A small contrastive image-text model, trained from scratch: batches of 512.
Rows from block 5 of the text encoder of a small contrastive image-text model, named by matrix and row number. Rows with one number within an expert belong to one neuron, the router's apart. Each number is 128 + 32 x the weight over its row's rms, rounded and kept within 0 to 255. All counts start at 0. Numbers have three digits each.
Before each expert's rows are labels from the 100 texts, of 14848, where the router gives the expert most weight on average: "tokens" is the input token at the peak. Only what is clearly more common there than usual is listed. The data: regions of photos with short descriptions (Visual Genome). In brackets: how many of the 100, against the usual share in percent.
# router: router (text_encoder.blocks.5.mlp.router.weight, 8x128, trained with AdamW), inputs 96-127
# up: expert up (text_encoder.blocks.5.mlp.up, 8x64x128), inputs 96-127
# down: expert down (text_encoder.blocks.5.mlp.down, 8x128x64, transposed), outputs 96-127

# expert 3
tokens: "a" (21 vs 5.8)
router.3:119091121073109124128087094136155123134163134072176080192165096112160143144118144167111122189082
up.32:078135134153138120184145146205102108111149135089150175146073129129193125123094116134109131095153
down.32:129123135183169147168106122120079189061100096157195120120137138145100134102139152166075104107079
up.33:171156123174136070136134130135186140107078106107105155137157036102128115138147170098109132098096
down.33:146111113170088154097138169079091164145134068066091100171166106096104160098101134173151074112145
up.34:122155187156098071147140090149177138176139148151144082120116088206147090120135119076141103059093
down.34:184126134119140132131053144132128129136115107131077124121135138088125087173117096163183094080169
up.35:093147123126198100090096130153100163129070094122153171129116125128088118093132090102148121074099
down.35:189057132109159160112107136211110119112091139151116177149124147204120092117173095111107133163117
up.36:102125075062129162092218168085125147112117115113127180143164129079116129129110158134087141133170
down.36:151187139123166157113116142114113122086123104168120153124125131148081090094039128093145142126224
up.37:200114130175191138134111185156172076203150113142124133152137131141119120070188106108130137169140
down.37:124117098130121094140138132130147146090140064126121146145131117165117143066151066160116101112122
up.38:096159143137154109082129149103130132190097154118152161168104119162152163131091145106077140172122
down.38:076153103103114097108132130147128145080162054099162170108157137090139158158154115087096155126181
up.39:151156079098095132138134121121137092153122167159052133141064101109101119076118096134129174159129
down.39:082185089137102054113135103120195093097111062127098102118113165145180065091154125112179107193157
up.40:107093195169149157129134109096155142163129112165128160159138076152113106118082181110128155114130
down.40:104111130144105181149134138126134157096095110066145138164110131091092096155168155142217145104131
up.41:154178119141135132104076109165123080094090124135148171102120141047113090115158110206108118141203
down.41:129117188118074119049055131113161098130157060121102111120127184119122105146091113137120140127176
up.42:105109128048111160149146159150085146146127158138127170125139109102150130121097104125170127140115
down.42:143142154046141153141142123118102099130131150097136100106170132137129163157120119112215135187089
up.43:162115163160100108139155146118081140121129123134118137116140143150125060109165138157112092082112
down.43:090099093085120097135125080075127113112070157104121160145164155151176133133152159081112108075183
up.44:048190087151191122093121137095115128109166145168106118156086141142080075062117079158133100109172
down.44:089136077144129127084074165083140111161100113079079114077111142070151119132109107084061104131208
up.45:122107180153132118136136129085088093102127114163096095119183085148111068162140120073067090101120
down.45:115193133153136100139183132103194086128081080114122072085123157152094182126144131086103140162121
up.46:092071124075140089091151138162105084104160173132131126130149108154157096169132106123071115137151
down.46:076150156129143117120116157122121111130128096175143099095141133141173158116103101156086128158066
up.47:130177058120128118107131199095128149154058088132115107123088089091096154092107086105132149136102
down.47:090145118146086094130091154105113148104073105159110169087165159088161096117153075116130154092110
up.48:116159132142133148145121172112138048163118178186139150142089162184095138100107081186109119109078
down.48:118202105122118086085128171157102163127054098089105165095150139188110101113176136067110158139093
up.49:130106161159121056142158118089145130141172141080134137189132128119152066107104184080091130118133
down.49:142063160150120072170142127073102070106119193076076129162111152114148127130132136175124056137131
up.50:157162161139108184143130151134115076107145164087151098095089120077126138131134126041137148130127
down.50:127095135066091119080088096127102166154112084120129124141113106129092095137120149098093093130056
up.51:132130150161108087140146181107118108061126076130046119123141147136155104117136122146152132165147
down.51:103095108135171131116178195141120099046174146132092122127131123098129095151184088089171157107166
up.52:069096148096065203156135133114070150117122130171129130052147177139131118096109111114130134097154
down.52:115130151176131088122135118081121153114129084128091135138131117092179144159085123149110106114117
up.53:126131119089135154151145125100128093201170100165098216114162141084106150125115114144139157124182
down.53:156120164148115082187160142121150177173178135116089121168159163142139108098118192118128147147140
up.54:145116137054173129082146122170114086141155131139063145130158078089166109092151118137145156114097
down.54:090147132144125169108131101146133116107122094131092085118210114146148145123126178093092083141081
up.55:159114103082114158160150134153128168167121108203146135104107142122105112147112153105140125148148
down.55:210100124138182116142160109168152127135120118110123099170105107112170100142124167133112094139149
up.56:187130155123093158179122094127139137120110107114086111083186081097140214127089128117055067091186
down.56:114143143139138139084165126093142064116081113121117061135067123163065109131135109111131123168142
up.57:101147075143131094146155135112116087130140136115114136167122141129192112116121182158115118140201
down.57:135094136143099139099215125174107121129107142067056151134101090110164110086061154121085108124165
up.58:153114137164078104115105109147107108140098115156152103105100096110166150163168180109135081125090
down.58:099079126138154146132115071199135145107063176141111155140050142117110165106113173139123140165173
up.59:128136173096177185137154116168098163123127114161129120051119148116171180108100131089193137077163
down.59:105156139145178112128150187120156118182153062114095066100141108115154173101085128062087133147124
up.60:100108106077127052092114181106068092132119110104108124129103189150108121147133105134145133082156
down.60:124148148170113165146172128108123165110146127117112144117000167108177170121124095081164153113188
up.61:161158167079153123104105108089153118109138127128145136105152196160101131142096168069124132163168
down.61:163113117122090116179122135171139087164127124082137122101207142134131145073151109071136220116184
up.62:162110129154088161147170140176123065136103116188110127148081132024154130187116163111144165136130
down.62:125152136136145113135182126149073159152114177160111095144164095135130152122121163067120122137154
up.63:099094130176126065168177129154092122156132102193150097094047147143128134151099125124133172145162
down.63:139137112081179132100084163107090028112079121125115142136120120127150145130132119134166106163109

# expert 7
tokens: "green" (17 vs 0.6)
router.7:142115158093135145169194136144087113132158132145149181092102103113173155191121163129133177166105
up.32:159085075076091120161149147169113144197137059074133191121139139082178124144176101118096068127118
down.32:144129154112083133073146192125131074151117088148099133051135126138117135113123131123138103132097
up.33:116157122122170144163159097102134120076092102110115163092153151161140112075205100136142110115132
down.33:056116110115145120154141120207097151126093172094171140090094154135113102093151116102098175112134
up.34:187098146100161094072171154141172095146114096121104154105178107101089160126134066129160135107132
down.34:108018111134098152155099184140105145117171136189085180136125133132127076109162139139137084164095
up.35:045134151112136105105157137074129123138079107087083132166073131070139113138170172087095207171131
down.35:148122161172169149147181138102121131099099164081154100073085104120132116119132173079126149136138
up.36:086170067113067142174207167150165098076089111109156163132140114122085152176121103121139050120193
down.36:116148129102135091067114138125155148109162108116114129144120123153126146124108115130123125171133
up.37:096131168098172138077156163083121092150143110164159153116125116111147111134072138126160155114098
down.37:109098109143067102101171128106107141136127175116178070124151097115135087112129145155167155126127
up.38:097107163129083116155120125147127120133102154104087105087144153111071130160146151128061085117112
down.38:173090137161109128119057142096139141113129109181086160124139125114174084158123191085157126105087
up.39:139140147159154145133178160118143150169125086119174176197086111143120134180121184131139087089142
down.39:161185151083107100129133115136089128095137084155138172202191145107109141076150120096150144100191
up.40:178177119103161079140127127153135131114122121119119172136090169152166108230112182166128104114107
down.40:169168195132150130189177158120141182098100212130118204109151091106153085080140092044141082122157
up.41:141098117114118125090116089112096073130183081094116143169162111122157129089114123114088074115133
down.41:138100107131146110140112167167148180078115118155167123177144167112048133191127120132068100077075
up.42:159118133112144097104058077093092117158170097101120135124149148123113156154172133147191128008132
down.42:160139092146115045165077169136123115141144103095092194109121134145107121142081089134120203128115
up.43:129087151156103076141089122107109160109167148111142169137151143160111121165127160145126159099168
down.43:127074152186103112155184106117202121141147073090136138135160148137107112094126127141126108148145
up.44:182110095151173115089116157144141195046062140128114103093104138136138152144167073148109090197069
down.44:161162187156102113094137119178148183106147135131171073171156180112183173115091124150127167120114
up.45:123131142115107113111173139092203141054115116117093104134063146103081116174151150140136057144127
down.45:087101094122138165176144109171109119150085077132162153077183096085202155159130137132153099162164
up.46:158114166142059136154143094081145140144108155118081220102145152145133117059170160129075083091173
down.46:102080179100066195114114143128085128114179168107123103101119135141128127125096111107096079143178
up.47:123192171171096109093066074147154065184136094139117122186101137161113133146089149090099121133081
down.47:099173190144157120078061136152099118139166123157182129172116158062147110157094099211137157123071
up.48:069100105130083118171113166172152110133107136153181145106146193097141089102154150163168136144123
down.48:117204171102140107107125164076140138138158164135111188134120145194157113130097139098135067170105
up.49:096150205184128151157162099159108173105176117128099147088143117195103136087144098209104119153097
down.49:121139117147138069107119072120056098112146065117148133091134105086064132115116118176113069094136
up.50:116153078143131112112092132137109119125134069109089144165085126160138144141123134119177144147168
down.50:077127128206148091135121071146106129104138123125129125114119186068117123077118141129145150095094
up.51:139115109117137069122128160205150131167114078075144140113195166097095159131102167115066116136099
down.51:031192153125173125104156163108137114167114087110103130055155139189170149151140129153165127182104
up.52:125155085143159165109141159143147160114132154135133168118103048130155117132102132168112151150139
down.52:146168129138121151131150168165086141129207077074076106070104094117133106183172130159170156144175
up.53:149172148057101125118127138089095071153113187117117114158106125092086154145148102104184097140134
down.53:151070100116138178085144165121122065086068119136083140159158117128112132180190144149150109138127
up.54:146102152215106128162165127139127126145069091135162141160091194177143127150143102139195116116141
down.54:077087174114184121104135130131131143131129217152134114121180111119081133076201187116154182133137
up.55:191141102132136129103159128141171117125107118121099080164110136120158142117111134116130165121153
down.55:128141057165110141108066148145126124202115149126068187163109160147122111146154182078081138119122
up.56:178205095182144136150125102118133126149160129152148154126141055103171128149119074132093110086112
down.56:132177125125107074120221145158175106108108154161114111168129180114175149179129134124121151100130
up.57:120174161151146188108072180122121148145127106099157101104149182082112114082112116124110146121121
down.57:065133152140114097166136118064120152145120163161086093149009138108154167140120118127136206072170
up.58:154134141110140079125131134167144067151153111118137097132106181128192107153146121104154155100109
down.58:171113144093177084113080177118074198070095135120091151139057084120137108132153157145072119114128
up.59:141171181180136114073153114160123124191169148116190170179099095111090191166198106123110171095119
down.59:141138126085159124089106107202124090079114140118143079159151122133140173112125121195116124155109
up.60:126096132171076156118076148103107132146129108153097157168113101108056089112138138127130123128148
down.60:138088128184124133112086095160114108139130106092186107135143202112127156113110173140163173099134
up.61:163119026125127140136122103065134147125087144066074083127092142062081160098147118106121126133149
down.61:130152135075120152087160133084116069165132165097108078102158115167166102154123104100092104120137
up.62:122151108135142130129136133149149134122086151158170077142133052095083129155135063122165097173134
down.62:109135106089084181120131118086110124141093152098115127090136076134097162124127185134155132140161
up.63:162050137106122039159103155128087156140153076156112107130124119122158093152104119125124080082069
down.63:107061091138087132118141110139125200106123077208194173140133147130135127130100056124126170159153

# expert 1
tokens: "plate" (25 vs 0.3)
router.1:138120146140188124125168156089154123154165145092117098186188087114046138152151126139073080162106
up.32:149126081124166104110132187169109123202079044148146112118060149122151166057135088138073120116110
down.32:093125129129119056160134210127099098121135102145167111131124199162135172112103104187151176068109
up.33:149115197044102113067153093151126164126135162122106173090218146077140109151098121124120119085095
down.33:125109161125105155121162107120120112136099115078154102130157124124100178128190085069188131139126
up.34:100128110089122174109076091059107126094123140109147122103135175109111151184113148109137163115150
down.34:096136168137104128103192102130139118151178103114118164154142153091132089122176146086142147118157
up.35:107174138085116104149076082131138130154097112145090159138165142121175114102082124124204125085105
down.35:107168096153151088064068085186156116106099149056140096134141126160143135147132102136139101126078
up.36:121096114161134092166075069152088115115140078114117130117108121146118135135092144157092159101077
down.36:160170103174083133140115156144146077132103155115125113137100174110131181131141116146142153120153
up.37:124137094171100138147135116117077123158143113110125122121123096072178121141060143137082119129098
down.37:129108099139110141110104069143109166086159090151122104086113092197088168133135126167150163129119
up.38:137078144098144155123148107073132175118098109093153108124174110071093158187086094165193143114095
down.38:141195137139126133101161181148126084104207085125121134148091155126138166158149130101108126124192
up.39:119146119115153124140168185111156154137088107066109167128084156135168175134179147176110112080167
down.39:123118150142091130110141154137191146085141168072172081130152158159123225145167175127103115123142
up.40:199107113091147089080076106131095113174077105219130108118106079152118152113118153113140140115134
down.40:114102112125121150184114170093184055120126093134143161099138143197156144105184116105103155092051
up.41:141161154133114073163133092185153093160061098129154109103097195111129104170076135137141083110135
down.41:104168145122106148112120140125168148129132119172221110113126138080104135186144090126099125110157
up.42:111179158166072143157167134174105098114140087103140134164098148127130122163148133107135208165126
down.42:153073105125137212123123126156132136110090122152126137137111093106145150141133149093176138137151
up.43:104103123150104147141163132112135104078200130125193113157128086155150050130140168113081092103126
down.43:106091144119153151133108117108131190136034166143099134091166116117099191150187174072177154192145
up.44:135098157122129081116174083144145082163182102169150170153169121175130110102112146133182132161098
down.44:190143129162152109101182117066058114135132125140179136065143135090105130104134167122141141101156
up.45:079145126120086130163179144107119119146075130064203140123115111144118125111104090174107176102181
down.45:129132159066108103193149136098155111149110144130156100117074160076102152171132116119117073074068
up.46:090114125147122195138110068101098105107167109116148113139125156145150149127136133140152141074193
down.46:178104160195157128155050101096187127141145114112156157125123119106181111147109116149220075081096
up.47:139124138132112095163154192144143125101164102164137124106156142124088134145109161123101124076071
down.47:225120153120129168178130073093101159132078138143112165103131158120084089121178153127146125153120
up.48:134107082085144107128126129048064174160111132165099171122102127133162075165098158120180152133136
down.48:138155099102079145102123097202137121121138097094158194100138105165103110122186145124115141107125
up.49:061174136124166114135069094136136089144096060138099131155117081115111125126133114052139094153132
down.49:110115178108135127189166110150184107108106109119195130154172122135136121141126204121124140099154
up.50:073135099085111110159107118162085110120138142139184131144114117100160102129103115140075131168107
down.50:163104154138124123166121099119090121148145142089115132134148131119070086114099083119141096139090
up.51:205182136133183112116178164177086081107114101135101101134111093153129170115156158077122151105126
down.51:133117138098164103122125138170126120193126165177120097136109139125130155080133113103079158103101
up.52:098115122164148141134105104154172141130081125119130117150095124124117153179120193192163164146112
down.52:177163135107110190142089111100160161140095116118078102146098130126148165164125050137123036097163
up.53:114131133129098105191126150116172146123107155154148118118127151131084137153081185134098145138133
down.53:117065070179172159170126170065035128063137120099152133124146114049161147133115135133056119145117
up.54:152099122125100114133119121111126112119133150125138131133142129160176097149146204095169128149150
down.54:114142203067124098152123144163123152148107096168141097146099126084152135128122148100151198129189
up.55:134072123145150075171200131164136156131152166128108163118157164140155141143074134087138102144108
down.55:086116066149129193169174120137064125131112102133068136089086165165147123139168117115126086079150
up.56:174129123172103164122096078187124134134118167135146099174108171109183117120132106117111125087140
down.56:068109047156142174141078121151157096114128163101115100085172126152153171116135174140166141138124
up.57:119225123102106118071113133168101114168127110170149106139094126112120149152106120096134099170080
down.57:162148119136133150096129088087133135123097113115107119150123143181168129095197149097120103118112
up.58:101108187121140144109033152156102113121131105161124107080048120122172120137044149146140153100122
down.58:108103115117106108158137102116061123126111180149113132181094117135138158141049133099122149166110
up.59:127081117125121067172112186115115158088100057136138114138137093112123085082166170147197145167100
down.59:157140135151175057149105143131130139157109066174121137155105122168121126128139148098157164164088
up.60:141074116175186129175143173110138087120111128146150169101086161092117057139122126078126124131119
down.60:121125128133175158116134160178082141145097119130111110198118079117121088126115120181151100140092
up.61:062114133075128076133146128211095085110157118088079174173112126170147137125093105127145121195125
down.61:094088166090109113120178047147099086098088134077158139151143156117130086146125121070149131092077
up.62:083063110106111089077141165142102166157124084072132169133153203114149172088087157106120141151076
down.62:120186096153110108135156210149107120081157089100126168177141128130105133090128100110158170149105
up.63:124081127168093125170128177154057120150240129143127114133071115105130109173124121105148150087140
down.63:187123098166105085145128066125120127097112179100148113119144133071180081148124127124170168095181

# expert 5
tokens: "the" (18 vs 5.1); "in" (9 vs 1.8)
router.5:102120122135140107078180141132096161140123159068154153178142133166066181045101123102112122128143
up.32:116160119069178109129115122104119141106130223074133140086175170080145067092166110172133194041102
down.32:154154092141154104096112056113135121095107187107057134140158153163161154154110116145093127168105
up.33:101144165206097122091115087075119096118111110106117150109085134186199141074130160121184180090070
down.33:160184135172153117151127109145096135116099129135066122125110120158094189173134100124082147088083
up.34:066077057055101169149125093136111156097128068150122147107104130172151163127146119087096179127100
down.34:159043132046104144150141154129097164114080134155136094108128132153111133154134175117115164124137
up.35:150139109124155084138112119115119116164132134168129152149153097124140122223105159158142139177149
down.35:167125154150118160127118133087152150136095034154083127107166110123139085151080146097113210157073
up.36:139118198143131122133139082109155131162137108192140138163109156148178130135110138150113143103119
down.36:111173131136202131073118117138145138127106173101120123069169147143161143168145085097108059088126
up.37:114136129117117162114195159163114133109161126079199146155117153040161166162118134140105158127101
down.37:131122097138082142108121137103080072158122142079133110146203106108117173136083200131117146157110
up.38:127111186105177091092148097047193101083136081173102177181149097148124127104093150195087135095029
down.38:186141158116157103180189103150145127133085134139097169132186054164174129170119133156103127177090
up.39:178138177159123150126120160160139064141145118120062162149166132133080125110105106111102120121120
down.39:146158119099200129104144139135112176103113142128059136111111113145123111080108137110219105206125
up.40:140186158104115102121148147121105152117082129094092220165131104149108063184113138133152198101096
down.40:168111102166082103116122177157085104121118093119109105096159110122143122142106054129128142128119
up.41:124122141174134128137151174122131049108072135197104127136093123137095141168029190124134104155087
down.41:092117154176180077144103135128117154180136134145105140131121133106091149101110192141197186155090
up.42:116123205141146114099140070116099122116173088112145173173103105088144110113099102180119125092092
down.42:152196137125148121124222144157131049165114145128093152142132108131153135159137105123097140160122
up.43:116137141133119147166119121178091117107220097133153117142044163120166070077107123121121167155163
down.43:129113124142089095115095141158074156107109100180158148108125162139147127130119117128134161084176
up.44:160156228141122145101086134159140117100146121100118097128072156087107136137141086140108113120112
down.44:172169176081145186087167110158101155141107103129158156076134199122124172156141113112108134121135
up.45:101132133184103096152159050116135087094082157089111142133137079087142188092121161158106153115145
down.45:054128071099100144109136121126105126103185078152158102118159141142145117155104131093167130142149
up.46:164184106146154183157173127144094162027099085148081129154118180125143119145169128168143116192163
down.46:134135127117114118138182147130121157086068102091166093149124126115115146157150149144117070090134
up.47:133079155054149113149171173133134094074128131091180105134159121093142076128184180138096148169191
down.47:104127125112140082161098154186144140164186141156122158155165127157106114123122106157214162123060
up.48:145077153072131124194113070132139128133117105133142149138152116145170089125139093137096089121140
down.48:171056116064112078165154141117135116093093140123146175127142129142089165150065116134121147095113
up.49:170121119101114139143121118096062086102125070120091088130113151126106064141127145158152167179140
down.49:136091123207132189119193081151131136150122142136130093092134157171157102130172117118125148170098
up.50:094198161122075173181086129138130103105092148165104112209138166129145085136167073145183143107115
down.50:128143139172103124145124108109137121122103162148116170111107061140100154164096148206095128075164
up.51:113113157205113124177148196126130140119122115149131181128127126103147130117161155154185084135133
down.51:120152133117125114088086155100104087165089100134126127116087126082082153081079138159127113140120
up.52:135078123160062108109104117122121089178148126108138073150145131101170106169143129148146162107108
down.52:134163149127130113154103117096134153154125193177174135141117107107173085113126095086152133129144
up.53:142074114154150101140169093109095173077078110172120116116125124126097089139073133165199200135103
down.53:131127169129112153149111114079075100087177094114141115058160114118173179148120119155180106159129
up.54:201119109146124066128083129155120140107124098138085152114019147093105104124119129134117118126130
down.54:129078149075130177043153182067207116123151157083094082171073104130116112160152173101127126165112
up.55:113099117114137124151126125185093105090114110109088130124126181153159123137107200163151081185146
down.55:080152165081112074128113157148121120182093090149119107123119173081159142091104106125107135084084
up.56:129169132095195134156066132129119147127179066126128136141170144126108133192057085161106145123088
down.56:099119114111091120082115102148118147098137127155148107123167110157156120111066101131141088037181
up.57:165120089149140120110116157132081110198187155128180145125172117112184162090157118106139169110113
down.57:111073077143091119191105143125144165136117166141126123136099144141077086088106132123096145055138
up.58:020152072131160119109102136181069135120151096125125091132111089101094077133162149155142131114072
down.58:089101137113163167157128074152137148088109096125113131080103099118127183088111141115132181128192
up.59:137140151119073060157174134152126067082145152116182095165117143132136131078189101101109144179132
down.59:131141103082156112179111135108136083050112161186071190221137164133110118154111122082101128082158
up.60:164116111087175124143116160136141097125091124142100057114097153080128121122105111138136191127130
down.60:142132090050114087076071170146137137125138120113146102144130204164122141126108113157130110167139
up.61:126144111114218096150211156139126149211118135162067101122139107142141135134155143112104123106089
down.61:195077132122119127102084170113159135097127136134119059134101105100135101097126095135128164069064
up.62:158175130105146152160097104142206127104113082145165148147130111104172137143189078111082185132151
down.62:100107130111129123102160141139167180128110077109108164163093073126114182159120150159093137114172
up.63:204117121083158185102134096052106126096095094079106134164102126139063148112139093159146172156123
down.63:126131135153183178134155198171071131130061115143163129117127202149095092126132126111096134111091